python train.py --dataset="photos of plants, animals and fungi (iNaturalist)" --crop_scale_min=0.2 --arch="convnext_v2" --mlp_ratio=4 --projector_out=256 --optimizer="adamw" --eps=1e-06
Rows from block 4 of a small self-supervised image encoder, named by matrix and row number. Rows with one number belong to one neuron. Each number is 128 + 24 x the weight over its row's rms, rounded and kept within 0 to 255. All counts start at 0. After the name is the row's rms in percent of the matrix's.
After each neuron's rows are labels from the 100 images, of 14848, where the neuron reaches its highest value: "strongest on" is what is common among them; "peak at" is the part of the image that holds the peak. Only what is clearly more common there than usual is listed. The data: photos of plants, animals and fungi (iNaturalist).
# fc1: MLP up (model.blocks.4.mlp.fc1.weight, 512x128), inputs 0-127
# fc2: MLP down (model.blocks.4.mlp.fc2.weight, 128x512, transposed), outputs 0-127

fc1.341 106 [128 118 182 134 132 116 157 169  98 135 131 134 119 113  94 122 108 131 134 102 121 103 122 119  59 116 107 154 112 140 132 156  87 122 138 139 120 132 133 116 130 123 124 142 194 135 100 122 101 153 138 123 116 125 152 108  98 137 123  86 121 111 151 136 106 106 105 166  99 141 111 185 125 140 102 140 204 124 112 124 121 158 102 119 116  89 153 103 179 130 116 111 138 162 123 136 137 161 107 115 126 139 131 127 165 133  96 141 131 114 108  92 161 168 127 116 142 117 194  89 143 166 112 142 130 145 123 157]
fc2.341 096 [119 189 133  93 138 135 175 102  69 125 114 127 114 132 151 144 134  98 119 135 156 128  72 101 116 141  97 168 144 124 120 124 145 103 148 161 130 104 128 172 152  93 142 153 135 113 152 116 134 158 106 121 112 147 149 136  97 139 134 138 125 107 151  97  73 112 140  95 121 133  86 133 119 145 134 163 154 140 122 110  70 143 101 147 132 157 114 147 141 103 167 121 128 175 125 128 122 107 113 151 149 123 121 130 144 127 171 132 128 160 163 108 130 122  94 116 160  96 125 102  87 136  99 150 125 142 153  72]
strongest on: phylum Arthropoda; class Insecta
peak at: top left

fc1.443 100 [136 151 127 126  95 107 118 138 155 171 123 108 120 130 128 109 122 144 166 162 131 142 124 167 117  92 135 148  77 145  99  99 126  97 115 126  93  97 124 132 155 135 137 137 116 140 137 147 159 135 116  95 141 154 122 155 101 147 132 138 123 131 159 159 137  95 140 129 109 179 110 133 109 143  94 135 113 118 158 119 137 107  70 141  97 123 146  67 100 154 106 110 142 142 124 114 102 128 146 151 111 147  72 175 136  85  90 121 126 151 142 153 104 114 123 118 183 136 134  74 158 133 139 163  87 169 128 109]
fc2.443 093 [ 94 175 142 106 139 125 148 137 163  93 117 132 132 105 168 122 158 135 124 101 139 136  80 194 111 156 126 188 131 141 148 138 107 147 134 109 121 157 132 162 130 164 134 172  97 140 161 136 144 140 140 131 111 110  99 167  98 127 127  98 142 144  77 157 141 116 134 144  99 122  77 142 143 109 144 132  96 115 112 138 112 115 133 147 142 164 160 101 129 120 152  80 113 179 103 104 113  93 141 135 107 146 163 147 136  75  93 144 123 101 162  99 116 120 120 112 115 139 114 111 119 106 138 116 141 134 150 105]
strongest on: phylum Arthropoda; class Insecta
peak at: top left

fc1.485 103 [133 123 151 139 109 121 154 114 129 163 208 122 130 166 128 118 104 110 132 151 115 114 134 119 113 168  92 155 161 126 126 145 126 121 119 114 146  98 122 110 164 174  99 142 127 135 125 157 113 133 119 164 118 127 125  90 120  94 125 111 127 131 136 155  82  90 130 123 127 159  97 101  58 131  77 124 117 137 124 170 137 116 131  97 128 123 148 105 100 132 116 100  96 140 145 162 166 121 107 121 140 121 147  82 126  95 160 104  86 124 110 157 131 123 136 111 112 119  98 150 152 113 166 142 177 158 171 150]
fc2.485 104 [106 119 136 147 130 132  80 110 137 113 180 136  95 128 150 135  97 105 145 140 135 113 151 122 153 120  83 159 113 129 119 137 131 113 164 133  89 148 158 121 159  90 130 136 110 138 138 146 116  97 138 123 132 169 122  81 140 155 140 106 118 144 110 132  91 119 142 100 134 129 108 147 109 188 139 123 131 100 113  95 117 139  92 175  84 113 130 147 117 115 151 172 181 143 117 113  96 131 114 149 198 144  66 134 136 145 112 107 106 151 174 104 151 150  89 106 115 138 113 131 117 118  90 154 131 137 128 145]
strongest on: phylum Arthropoda; class Insecta; order Odonata
peak at: bottom left; bottom right

fc1.369 099 [ 80 115 131 156 122 135 148 128 111 129 192 134 154 123 103 132  87  84 125 145 113 108 137 126 117 120  80 136 157 179 160 113 136 141  62 112 139 126 134 156 192 135 148 131 112 112 111 153 150 107 121 155 121 120 126 143 121 104 153 124 123 117 121 146  84 112 128 143 136 143 118 116 139 133  60 111 118 102 119 149 112  94 126 163 148 105 126 156  98 108 100 116 111 114 131 152 111 105 121 109 148 136 141 136  94 184 137 103 133 158 151 164 123  99 114 100  83 145 145 142 171 154 153 141 151 150 148 156]
fc2.369 099 [133 123 133 142  85 140 119 143 151  93 166 186 116 163 121 115 124 129 138 119 160 126 122 145 158 135 121 128 131 123 133 123 119 110  93 187 137 123 148 119 134 131 121 145 124 196  83 134 115 203 173 123  77 131 139 112 131 142 169 128 110  97 133 149  96 147 128 108  94 145  93 101 129 139 142  90 155  78 128 154  78 135 121 151 157 105  80 133 143  98 148 114 121 107 108 106 167 144 142 126 142 126  92 141 136 167 163 136 128 120 149 117 108 159 106 116 132 116 133 140 102 124 140 159 116 109 122 152]
strongest on: phylum Arthropoda; class Insecta
peak at: top right

fc1.181 102 [141 113 102 126 109 112 123 152 163 113 134 152 138 127 130 114 113 129 140 111 129 137 167 180 113 135 134 136  98 135 132 126  74  89 133 125 125 166 175 125 136 130 155 152 118 149 159 137 133 150 153 142  97 147 146 109 124 153 122 141 135  96 154 136 154 182 125  87 106 113 105 131  89  67 105 182 162 138  90 129 124 115 111 144 126 184  96 165 138 133 149  77 109  99 110 114 156 144 131 176 132 134 124 123 152 150 115 125 130  90 120 122 145 113 139 178 143 111 148 131 109 108  90 160 115 101 166 102]
fc2.181 107 [ 95 138 134 153 123  91  69 148 131 120 124 134 152  78 134 155 119 140 125 136 114 155 103 152 112 146 101 137 108 124 109 130 131 164 122 142 124 126 116  98 125  92 146 107  82 122 126 129 130  71  88 127 129  81 108 131 145 126  83 101 111 134 117 134 144  98 130  82 152 138 156 143 126 121 128 174 136 127 118 150 108 105 160 135 162 128 126  82 110 127 110 107  97 100 119  99 145  96 169 121  89 125 132 139 178 104 164 100 138 171 142  84 110 141 143 168  81  94 137 116 165 140 129  86 131 127 137 137]
strongest on: order Passeriformes
peak at: top left; top right

fc1.71 096 [131  99 121 106 134 140 124 101 116 135 111 120 112 124  87 132 120 107  99 145 214 153 134 100 149 118 114 120 130 125 171 143 107 145 139 130 128 107 116 100 117 139  97  99 130 135 154 145 126 156 116 105 134 122 149 144 148 125 137 108 106 137  93 159 113 114 136 193 146 107 152 115 149 132 136 122 106 138 150 165 177 139  81 147 140 122 151 112 101 131 180 122 109 139 142 160 146 115 144  95  93 133  96 117 118  80  83 149 132 154 100 102 145 170 123 134 147 184 105  75 113 112 151  96 130 169 111 125]
fc2.71 076 [145 106 116 136 179 143 117 148 144 151 130 105 105 146 187 125 128 166 132 124 141 121  94  97  87  96 119 153 169 117 137 135 111 115  97 128 181 154  79 124 138 145  95 124 140 150 126 145 166 164 107 132  99 181 142 117  91 122 140 138 113 105  94 118 118 156  85 127 122 106 115  91 104 136 142 122 123 118 127 161 104 112 119 118 164 110 123 100 111 131  75 183  90 122 118 108 158 137 144  92 159 161 127 118 156 145 152 141 134  97 114 126  82 145 124 136 119 123 172 127 125 149 124 124 124 151  92  96]
strongest on: phylum Arthropoda
peak at: bottom left

fc1.186 094 [100 162 114 133 136 129 143 171 109 156 124 136 117 147 170 154 109 118 180  84 127 136 120 157  96 135 113 158 121 128  98 187 115  95  80 146 144 107 111 126 108 182 106 139 142 155 119 139 108 126 124 135 156 124  74 112 115 141 145 100 161 135 139  97 130 130 128 148 142 113 134 146 107 119 130 143 136 143  83 141 155 134 120  92 173 127 159 166 142 194 155 117 118 108  93 126 134 171 128 146 140 138 156 101  75 159 128 104 124 115 141 117 130 132 116 147 140 138 127  94 104 110 160 116 124 174 109  91]
fc2.186 087 [158 127 126 146  65 116  82 148 105 143 117 136 125 129 125  93 130 148 159 132 132  98 108  84 149 127 123 142 167 122 119 129 166  92  94 106 139 115 113  99  90 106 132 145 131 134 155 102 115 120 150 123 137 133 126 187 133 114 161 118  99 138 108  90 113 162 105 116 136 143 122 114 125  99 149 127 148 138 126 149  83 132 144 121 173  77  98 116 174 139 105 143  88  81 119 113 140 142 122 142 110 135 123  85 140 147 146 159  76 136 114 102 183 103 136 113 162 112  85 111 153 155 125 111  89 130 126 124]
strongest on: phylum Chordata; class Aves; order Anseriformes; family: Anatidae
peak at: bottom right; bottom left

fc1.48 108 [115 114 118 161 101 156 100 154 142  98 125 146 111  88 146 122 122 126 127 109 135 121 112  97 142 102 144 121 127 227 163 132 116 129  92 140 125 146  97 125 170 127 127 136 130 119 162  96 157 126 110 143 144  98 125 131  87 124 125 122 153 130 138 115 125 143 145 114 126 111  93 125 153 137 106 126 104 122 131  91 155 140  98 138 198 161 131 157 130 119  99 102 116 100 107 116 103 159  81 146 155 147 141 118 121 125 154 111 119 153 147 110 176 141 148 145 105 150  90 104 124 161 140 188 104 117 171 153]
fc2.48 110 [141 131 138  97 135 194 146 149  77 128 110 159 137 149 171 164 173 117 148 133 133 120 110 100 139 143 131 138  94  91 121 108 130 123 103 124 104 116 117 137 112 175 144 121 152 132 161 134 115 206  89 120 134 129 160 137 137 128 106 146 127 181 137 139 112  97 155  90 162 172 122 120 132 146 126 132 142 156 126 105 133 149 115 143 137 143 144 142 126 105 159  79  84 118 125 129 140 109 122 146 112 132 111 118 113 153 134 151 140 113 180 134  76 134  92 122 138 109 127 131 135  80  71 132 113 158 128 123]
strongest on: phylum Chordata; class Aves
peak at: top right

fc1.52 102 [139 153 152 112  57  77 103 170  89 108 145  92 156  79 139 161 169 106 125 128 127 141 140 129 117 145 189 150 128 128 130 140 113 119 124 113 147 141 105 159 124 123 136 121 161 109  92 136 110 142 115 149 118 128 142  94 171 145 127 143 143 111 101  95 132 134 151 140 123 134 132 155 133 124 136 110 122 131 129 147  97 133 205 122 134 112 134 150 133 120 161 136 155  80 149 118  91 126 151 126 111 145 125 182 120 136 138 138 137 126 123 130 185 119 127  95 145 175 153 126  96 150 101 157  82 123 121 153]
fc2.52 106 [ 85 153 117 146 113 100 201 139 156 113 145 110 142 116  86 112 138 216 131 125 138 134 127 144 137 144 171 131 116 157 133 126 125 105 151 132 121 132 147 126 108 145 155 146 116 141 127  92 110 225 116 154 140  92  98 147 129 113 165 145 143  99 106 120 127 111 132 150 137 151 153 113 148 112 105 102 116 150 111 115 137 144 158 111 134 150 117 144 131 110 149 116 136 154 145 137 113 145 150 136 124 142 156 144 144 102 144 152 131 115 111 110 100 129 112  95 157 167  92  98  92 136 151 172 142 100 135  96]
strongest on: phylum Arthropoda
peak at: centre

fc1.191 078 [153 147  93 142 152 138 112 149 121 106  91 112 114 116 169 128 171 118 115 132 162  93 123 141 131 106 142 118  83 161 156  98 112 127  90 216 107 113 138  90 171  93 140 136 134 132 132 134 145  97 119 145 113 130 115 189 139 154 127  96 119 140 132  61 120 109 152 109 139 140 134 144  98 103 129 145 133 123 148 143 134 142 112 113 173 131  74 110 100 126 143 142 120  79 138 125 173 163 158 148 139 132 109 115  92 129 146 113 165 147 134 126 114 140 126  82 127 138 128  85 113 142 124 122 141 122 123 125]
fc2.191 099 [110 114 127  95 161 114 176 131 140 119  79 142 111 130 142 137  97 127 151 120 123 163 141 130 162 181 148 141 118 107 163 124 126 137 106 105  99 116  93 156  69 167 141 130 136 114 122 102 142 161 102 140 125 119 115 121 131 127 134 126 168 166 140 146 122  58 155 159 114 150 139 142 151 147  85 108 148 124 121  97 135 174 134 139  96 171 155 122  98 101 132 117 123 183 109 129 127 146  95 143 116 155 151 100 123 104 139 171 127 112 146 136  94 119 116 134 137 123 110  93  98 120  87 105 168 139 166 118]
strongest on: class Aves; order Passeriformes
peak at: bottom centre

fc1.334 118 [141 126 128 127 148 109 144 144 117 128 124 157 133 140 126  71 105 145 131 148 148 112  93 160 133 137  70 117  97 126 115 133 153 102 131 151 147 126 141 123 154 150 137 156 116 176 114 144 125 135 133 155 110 120 125 128 131 118 140 133 121 128 115 155  91 122 108 158 104 159 138 107 119  95 121 143 137 184 142  82 157 117  46 136 138 134  91 117 128 139 114 120 110 168 104 124 151 151 122 152 134 144 130 119 127 104 101 119 134 131 115 117 137 141 168 138 126 134 131 110 157  85 221 156 128 171  62 157]
fc2.334 111 [144 115 159 133 123 157 149 158 164 109 124 133 125 122 107  91 174 167 139 138 132 156 136 120 145 119 171 141 111 119 112 121 120 129 127 122 109 144  74 121 121 180 171 135 136 113 174 119  90 123 147 149 151  94  66 138 140 105 137 148 128 136 120 146 163 141  87 178  98 101 111 108 170 118  90 135 122 171 115 141 132 187 188 106 134 133 140 105 113 102 109 111 105 122 137 127 123 126 117 111 136 156 132 135 119  73 105 133 127 102  73 151 125 142 125 146 141 138 135 132 122 161 162 119 137 108  92 117]
strongest on: phylum Arthropoda; class Insecta
peak at: top left

fc1.188 098 [179 134 133 124 112 119 117 131 128 161 134 149 134 106 128 139 137 126 137  93 120 148 118 150 130  87 126 131  73 140  97 114 130  48 128 132  82 166 131  96 158 156 131 110  61 128 153 132 124 116 153  99  60 146 149 145 140 114  93 142 137 100 107 115 115 177 152  93 122 123 148 146 138 108 142 149 130 143 162 115 129 111 116 157 112 148 120 118 177 145 113 110 124 135 106 152 164 177 124 150 160 133 111 113 129 105 158 131 151 153  95 132 108  84 144 157 167 136 149 124 110 142 149 115 122 121 147 144]
fc2.188 095 [134 141 139 145  92 118  68 140 121 142 101 142 143  91 185  91 128  84 126 144 146 131 119 105 120 144 110 135 137 131 111 108 146 168 112 148 110 118 139 102 124 127 109 130 131 115 125 145 132  56 140 117 128 128  89 117 155 131 138 118  94 139 148 158 168 103 106 130 130 156 113 106 115 115 142 174 160 115 133 107 143 130 123 121 180 166 149 108 101 136 116 132 110 106 134 119 137 149 165 117 127 116 158 128 142 123 115  78  97 180 179  90 144 150 166 142  97 129 117 129 166 159 143  85 116  95 132  77]
strongest on: order Passeriformes
peak at: top left

fc1.55 103 [138  92 132 145 147  61 143 144 130 118 133 162 110 130  88 105 150 163 129 113 146 166 122 157  67  92 175 180 128  97 131 127 129 146  87 120 142 129 157 145 127 111 143 121 125  96  89 136 135 150 128  97 133 161 117 138 175 125  93 135 138 132 157 112 143 167 128 152 153 121 122 121 123 125 121 174 165 144 157 132 121  95 119 115 131 128 151 103 109  95 161 120  54 135 165 119 151 125 118 144 130 138 118 142 111 132 125 125 150 116 136 150 125 141  89 137 140 144 125 159 159 152 114 103 148 172  77 132]
fc2.55 108 [128 125 116  98 129 121 174 144 130 112  94 149 137 167 184 152 159 114 131 108 145 171 109 107 119 113 156 143 144  81 108 120 159 128 103 111 144 130 101 153 148 194 182 151  75 141 188  98 102 146 103  92 115 130 130 140 122 105 112 121  91 112 110 140 135 134 101 114 123 131  95  83 153 102 108 171 153 150  95 139 136 146 125 124 111 165 152 157 114 122 146 146  94 136 110 100 128  92 108 155 126 110 152 114 133 113 151 123 141 135 135 103 100 126 109 123 167 126 114 143 138 143 138 147 123 153 106  83]
strongest on: phylum Chordata; class Aves; order Passeriformes
peak at: bottom right

fc1.256 094 [143 108 136 150 143 127 141 182 140 145 171 112 114  83 124 114  88  67 113 127 144 184 150 129 103 130  74 132 143 110 141 116 156 108 149 100 105 112 115 117 101 160 101 121 103 141 129 105 130 155 157 136 121 120 142 132  89 102 117 124 141 109 118 120 153 146 120 113 124 106 134 128 115 137 122 131 143  52 118  47 187 122 141 142 109 132 146 124 124 116 140 125 120 129 142 148 117 111 148 112 126 140 107 193 146 126 124 139 146 111 153 113 146 124 132 121 132 113 157 115 106 127 113 168  61 164 138 139]
fc2.256 078 [127 157 136 123 149 132 119 124 151 127 142 119 127 137 136 137  73 127 141 142 134 160 145  97 103 160  91 141 137 130 116 152 153 161 121 179  83 133 115 133 108  50 133 111  81 128 152 102 129 161 129 113 142 140 133 109 102 158 128 146 176  93 136 131 125 131 104 141 122 133 127 133 123  96 118 132 153 164 124  86 148 123 120 142 150 139 118 121 117 114 122 133 126 135 132 123 111 155 255 138 167 108  98 156  85 110 125 145 127 128 133 142 133 158 107 119 141 113 145 119 136 112  92 127 154 149  98 125]
strongest on: phylum Chordata; class Aves; order Anseriformes; family: Anatidae
peak at: bottom centre

fc1.437 080 [169 165 118 112 138 164 140 111 139 127 147 153  79 145 128  88 178 150 124 122 156 140  91 130 112 118 112 120 113 131  98 124 150 128 101 168  87 126 114 121 203 141 163 145 140 140 132 127 117 125  93 131 110 153 120 133 104 150  85  95 134 144 145  94 139 147 126 108 112 171 127 168 138 105 140 169 127 128 155 130 131 147  95 168 159 137  97  90 176 157 129 127 130 142 132  95 131 179 116 132 125  50 131 144 114 126 107 108 127 121 157 104 119 146 147 108 141 115 125 139 137 128 114 163 142 104  93 128]
fc2.437 098 [132 134 217  86 123 113  88 145 134 112 110 130 146 110 150  72  92 122 127 157  93 130 117 135 109 171  95 112 113 122 144 127 152 205 114 146 136 125 115 118  59 122 141 118 114 131 116 158 145 123 104 125  76 126 161 129 146 151 134 160 147 151  93 143 132  88 135 152  69 120 127 139 144 117 106 149 130 125 119 125 120 128 123 116 133 173 112 145 129 117 143 125 122 142 124 139 127 151 115 103 117 143 159 141 168 132 125 107 125  98 136 103 107 138 144 115 114 120 125  90 104 129 114  68 170 105 124 127]
strongest on: phylum Chordata; class Aves; order Passeriformes
peak at: top right

fc1.247 093 [169 114 122 141  75 158 156 145 101 121 185 142  65  92 178  94 115 109 121 131 134 140 108 155 120 107 119 134  77 135 115 157 110 103 126 124 104 155 128 132 155 140 151 145 134 134 134  99 134 148 131 113 147 141 110 161 143 121 141 163 162 131 173 139 107 148 139 147 125  43  99 120 120 108 120 147 100 132 108 107 147 127  93 126 106 180 122 102 118 114 108 114 115 133 112 141  93 137 142 140 151 116 148 109 108  97  85 132 110 135 102 131 112 146 137 126  96 104 150  99 147  98 119 155 161 116 103 163]
fc2.247 098 [115 129 144 116 100 147 138 147 143 107 112 133 112 129 162 133 104 100 116 101 139 154 143 141 103 153 100 140 100 143 155 141 112 164 120 138 128 151 139 160 115 130  66 148 134  69 106 134 149 172 116 121  98 115 148 107 130 113 129 103 143 173 140 167 174  86 136 121 115 131 113 123 120 107 115 150 117  87 143 141 116 147 149 126 143 157 193  98 107 119 106 137 128 105 107 137 102  78 129 133 148 196 134 125 184 136 126 124  93 123 156 131  90 140 125 127  66 108  84 129 142 120 115  98 110 124 146 130]
strongest on: class Aves; order Passeriformes
peak at: top centre

fc1.18 098 [142 117 191 157 128 119 131 183 115  94 116 133  88 118  96 121 126  92 137 150 157 131 125 111 126 179 133 140 149 133 117 125  99 164 119 157 149 120 124 134 136 113 153 114 154 188 114 114 132 133  88 116 102 108 114 162 140 153 127 162 112  90 130 137 104 100 111 122 161 145 111  93 133 110 161 140 131 110 116 100 125 103 153 149 143 115 175 106 110 162 125 131 145 108 140 165 122  71 123  93 144 107 109 116 105 110  98 119  92 117  86 100 192 140 139 120 104 126 154 139 134 111 151 103 113 145 106 170]
fc2.18 102 [205  96 136 104 144 156 123 141  98 119 130 177 160 158 146 107 125 113 134 158 116 127 138 144 153 122 169 129 135 131 105 132 131 127 131 128 156 152 147 141 163 156 121 119 137 185 128 146 133 166 123 109 113 148 109 120 108 133  71 165  72 167 118 132  91 139 104  98 120 123  79 125 132 137 156 125 128 121 120 142 136 105 148 151 137 131 136 122 124 109 130 142 127 156 131 133 138 124  73 102 102  73  91  79 114 119 133 133 114 135 135 120 145 158 108 134 172 125 161 159 112 118 117 142  77 153 156  86]
strongest on: phylum Chordata; class Aves; order: Charadriiformes; order Accipitriformes
peak at: centre

fc1.113 095 [115 155 121 126  60 137 137 126 130 153 166 119 148 120 106  99  95 103 122 135  83 143  91 122 135 143  94 154 134 129 131 128 112 108 128 123 117 122  94 124 117 180 114 138 118 142 130 155 128 103 171 131 106 133 138 136  88 151 130 110 124 133 102 156 141 129 130 120 108 173 154 137 151 141 126 121 144 133 127  65 197 112  73 112 126 125 157 121 161 112 102  93 131 130 170 124 122 122  94 102 114 100 144 139 162  93  99 116 158 134  92 134 119 149 209 135 141 151 113 160 132  96 127 166 132 131 139 126]
fc2.113 091 [166 103 132 141 167 130 137 127 113 154 111 123 100 135 172 141 121  97 137 158 124  87 132 111 120 125 132 143 156 134 119 161 128 142 163 123 147 143 142 111 120 161 148 113 128 162 132  96 118  35 168  96 145 165 124 104 115 123 151 140 141 152 145 127 123 139 140 139 104 139 138 119 107 154 154 164 126  88 113 157 124 127  83 121 131 128 178 112 112 123 124 163 152 166 148 124  96 139  88  99 169 105 101 100 115  93 165  92 139 163 115 138 153 153 139 143 160 102 147 128 121 121 117 115  92 138 169  89]
strongest on: phylum Arthropoda; class Insecta
peak at: bottom left

fc1.2 096 [129 115 123 111 127 148 132 121 148 139 142 144 110 127 142  97 129 113  88 128 136 118  77 129 110 101 166 116 127 151 147 142 129 123 111 138 121 125 148 114 171 123 123 117 155  76 150 107 133 136 172 120 163 184  93  72 117 186 104 109 139 144 118 109 191 145 129 114 103 127 100 144 177 119 130 134 128 136 121 105 120 120 121 114 115 137  82 163 184 123 129  96 131 140 129 114 145 142 143 126 131  94 111 117 153 177 176  98 130 139 142 128 137 113 153 134 111 137 155 146 132 180  84 176 149 111  89 142]
fc2.2 097 [159 137  97 112 113 143 133 132 113 124 114 120 125 130 126 161 172 127 129 106 137 126 131  93 125 109 149 140 117  84 122 133 107 157 121 121 126 149  79 106 116 115 142 106 120 133 139 153  86 153  85 111 162 108 111  81  72 146 117 117 127 108 115 129 163 159 161 114 143 141 122 123 107 141 115 152 125  92 134 153 139 132 143 149 154 117 108  59 107 177 113 124 127 100 111 143  98  71 152 153 116 117 106 144 143 100 148  97 141 161 128 114 121  80 152 138 105 133 135 113 192 152 186 135 111 160 151 100]
strongest on: phylum Chordata; class Aves; order Passeriformes
peak at: top right

fc1.382 099 [136  99 134 157 132 140 128 107 108 124 187 113 110 101 140 107  99 124 124 143 112 169 102 114 150 166 124 131 139 127 134 112 100 129  84 107 118 105 122 129 148 105 147 117  76 105 128 113 170 147 128 146 119 200 140 152 117 132 140 156 126 113 116 135 167 127 110 136 110 115 145  99 164  99 121 120 140 126  94 112  77 146 146 181 174 125  99 109 146 119  97 118  96 102 156 172 108 104 132 136 157 111  88 162 125 136 123  56 100 128 147 151 110 166 149 133 110 133 100 148 136 129 106 146 127 156  98 133]
fc2.382 104 [120 124 131  77 127 146 110 121 115  93 191 126 121 128 127 115 125 123 100 166 159 131 181 122 131 117 146 121 114 105 109 147 113 120 131 171 107 128 157 150 171  97 113 108 131  73 153 134 116 160 102 133 163  77 109 126 135 134 128 156 134  82 135 146 154 137 127  91 172 135 137 122 103 145 163 134 100 132 118 112 145 141  99 122 150 123 138 105 135 155  92 157 138  99 135 139 158 123 162  98 134 157 151 168 137 132 116 143 116 121 154 129  99 141 112 101 144 147  65 135 156 159 142 189  92 135 137 165]
strongest on: phylum Chordata; class Aves
peak at: centre

fc1.43 107 [129 139 197 128 143 103 134 125 121  85 114  84 128 145  84 110 137 155  72 188 145 114 181 128 141 140 142 138 163 130 173 162 121 170 134 147 142 117 124 143 109 128 129 124 193 131 116 123 155 173 105 132 137 146 150 128 151 140 103 153 125  84 113 122 137 114  81 139 138 150 132 128 112 114 133 140 174 112 109 112 173 120 121 142 110 102 130 145 118  97 117 121 128 109 166 173  92 144 111  97 119  98 137 113 107  98 118 112 126  94 148 116 140 135 119 101 108 126 111 148 118 140 102 149  78 110 148 144]
fc2.43 093 [160 115 144 109 159 167 115 160 165 120 130 138 144  99 160 117 148  86 136 121 144 105 107 106 127 144 107 128 114 140 128 135 128 138  88 127 113 132 127 152 157 124 126 165 158  80 128 108 155  94 139 151 149 144 131 151 124 102  99  99 110 171 140 144 126 153 117 134 106 121  88 134 108 151 161 134  90 121 135 156 135 155 116 121 137 126 146 110  92 119  84 152  96  92 116 165 187 121  95 155  85 127 115  93 129 116  93 187 105 107 178 114 138 124 124 156 140 144 166 128 161 147 110 119 103 135  73 115]
strongest on: phylum Chordata; class Aves
peak at: centre

fc1.299 090 [120 103 140 127 128 107 136 152 114 129 168 124  93 148 140  78 113 116 104 126 140 135  84 174  82 100 151 154  92 116 175 185 121  99 102 142 151 132 157 137 131 152 145  99 139 133 100 125 121 142 150 132 164 176  90 156  99 154 110 139 145 139 155 115 169 156 119 146 125 103 139 145 128 148  97 195 120 133 137  95 158 124 111 141 138 151 155 112 120 157 166 116 121 114 142 104 138 100 145 125 139 114 130  53 118 135 141 125  98 155  87 105 145 125 130 137 123  97 130 109 137 140 101 109 166 132 114 112]
fc2.299 091 [146  73 120  76 154 150 117 162 107 134  95 116 106 111 173 132  86 136 127 110 142 158 113 127 131 132  98 162  85 118 148 122 139 145  64 114 138 115 102 104  81 105 146 128 135 136 138 144 126 122 125 138 143 112 139  87 130 118 146 108 172 134  91 128 131 106 123 146 124 157 127 107 133  83 133 131 135 174 118 140 144 139 160  94 154 149 142 122  80 143  80 119  74  82 116 117  84 143  83 178  96 149 117 106 144 148 134 100 132 123 140 122 121 115 107 121  97 119 109 109 154 140 115 133 109 127 102 100]
strongest on: class Aves
peak at: bottom right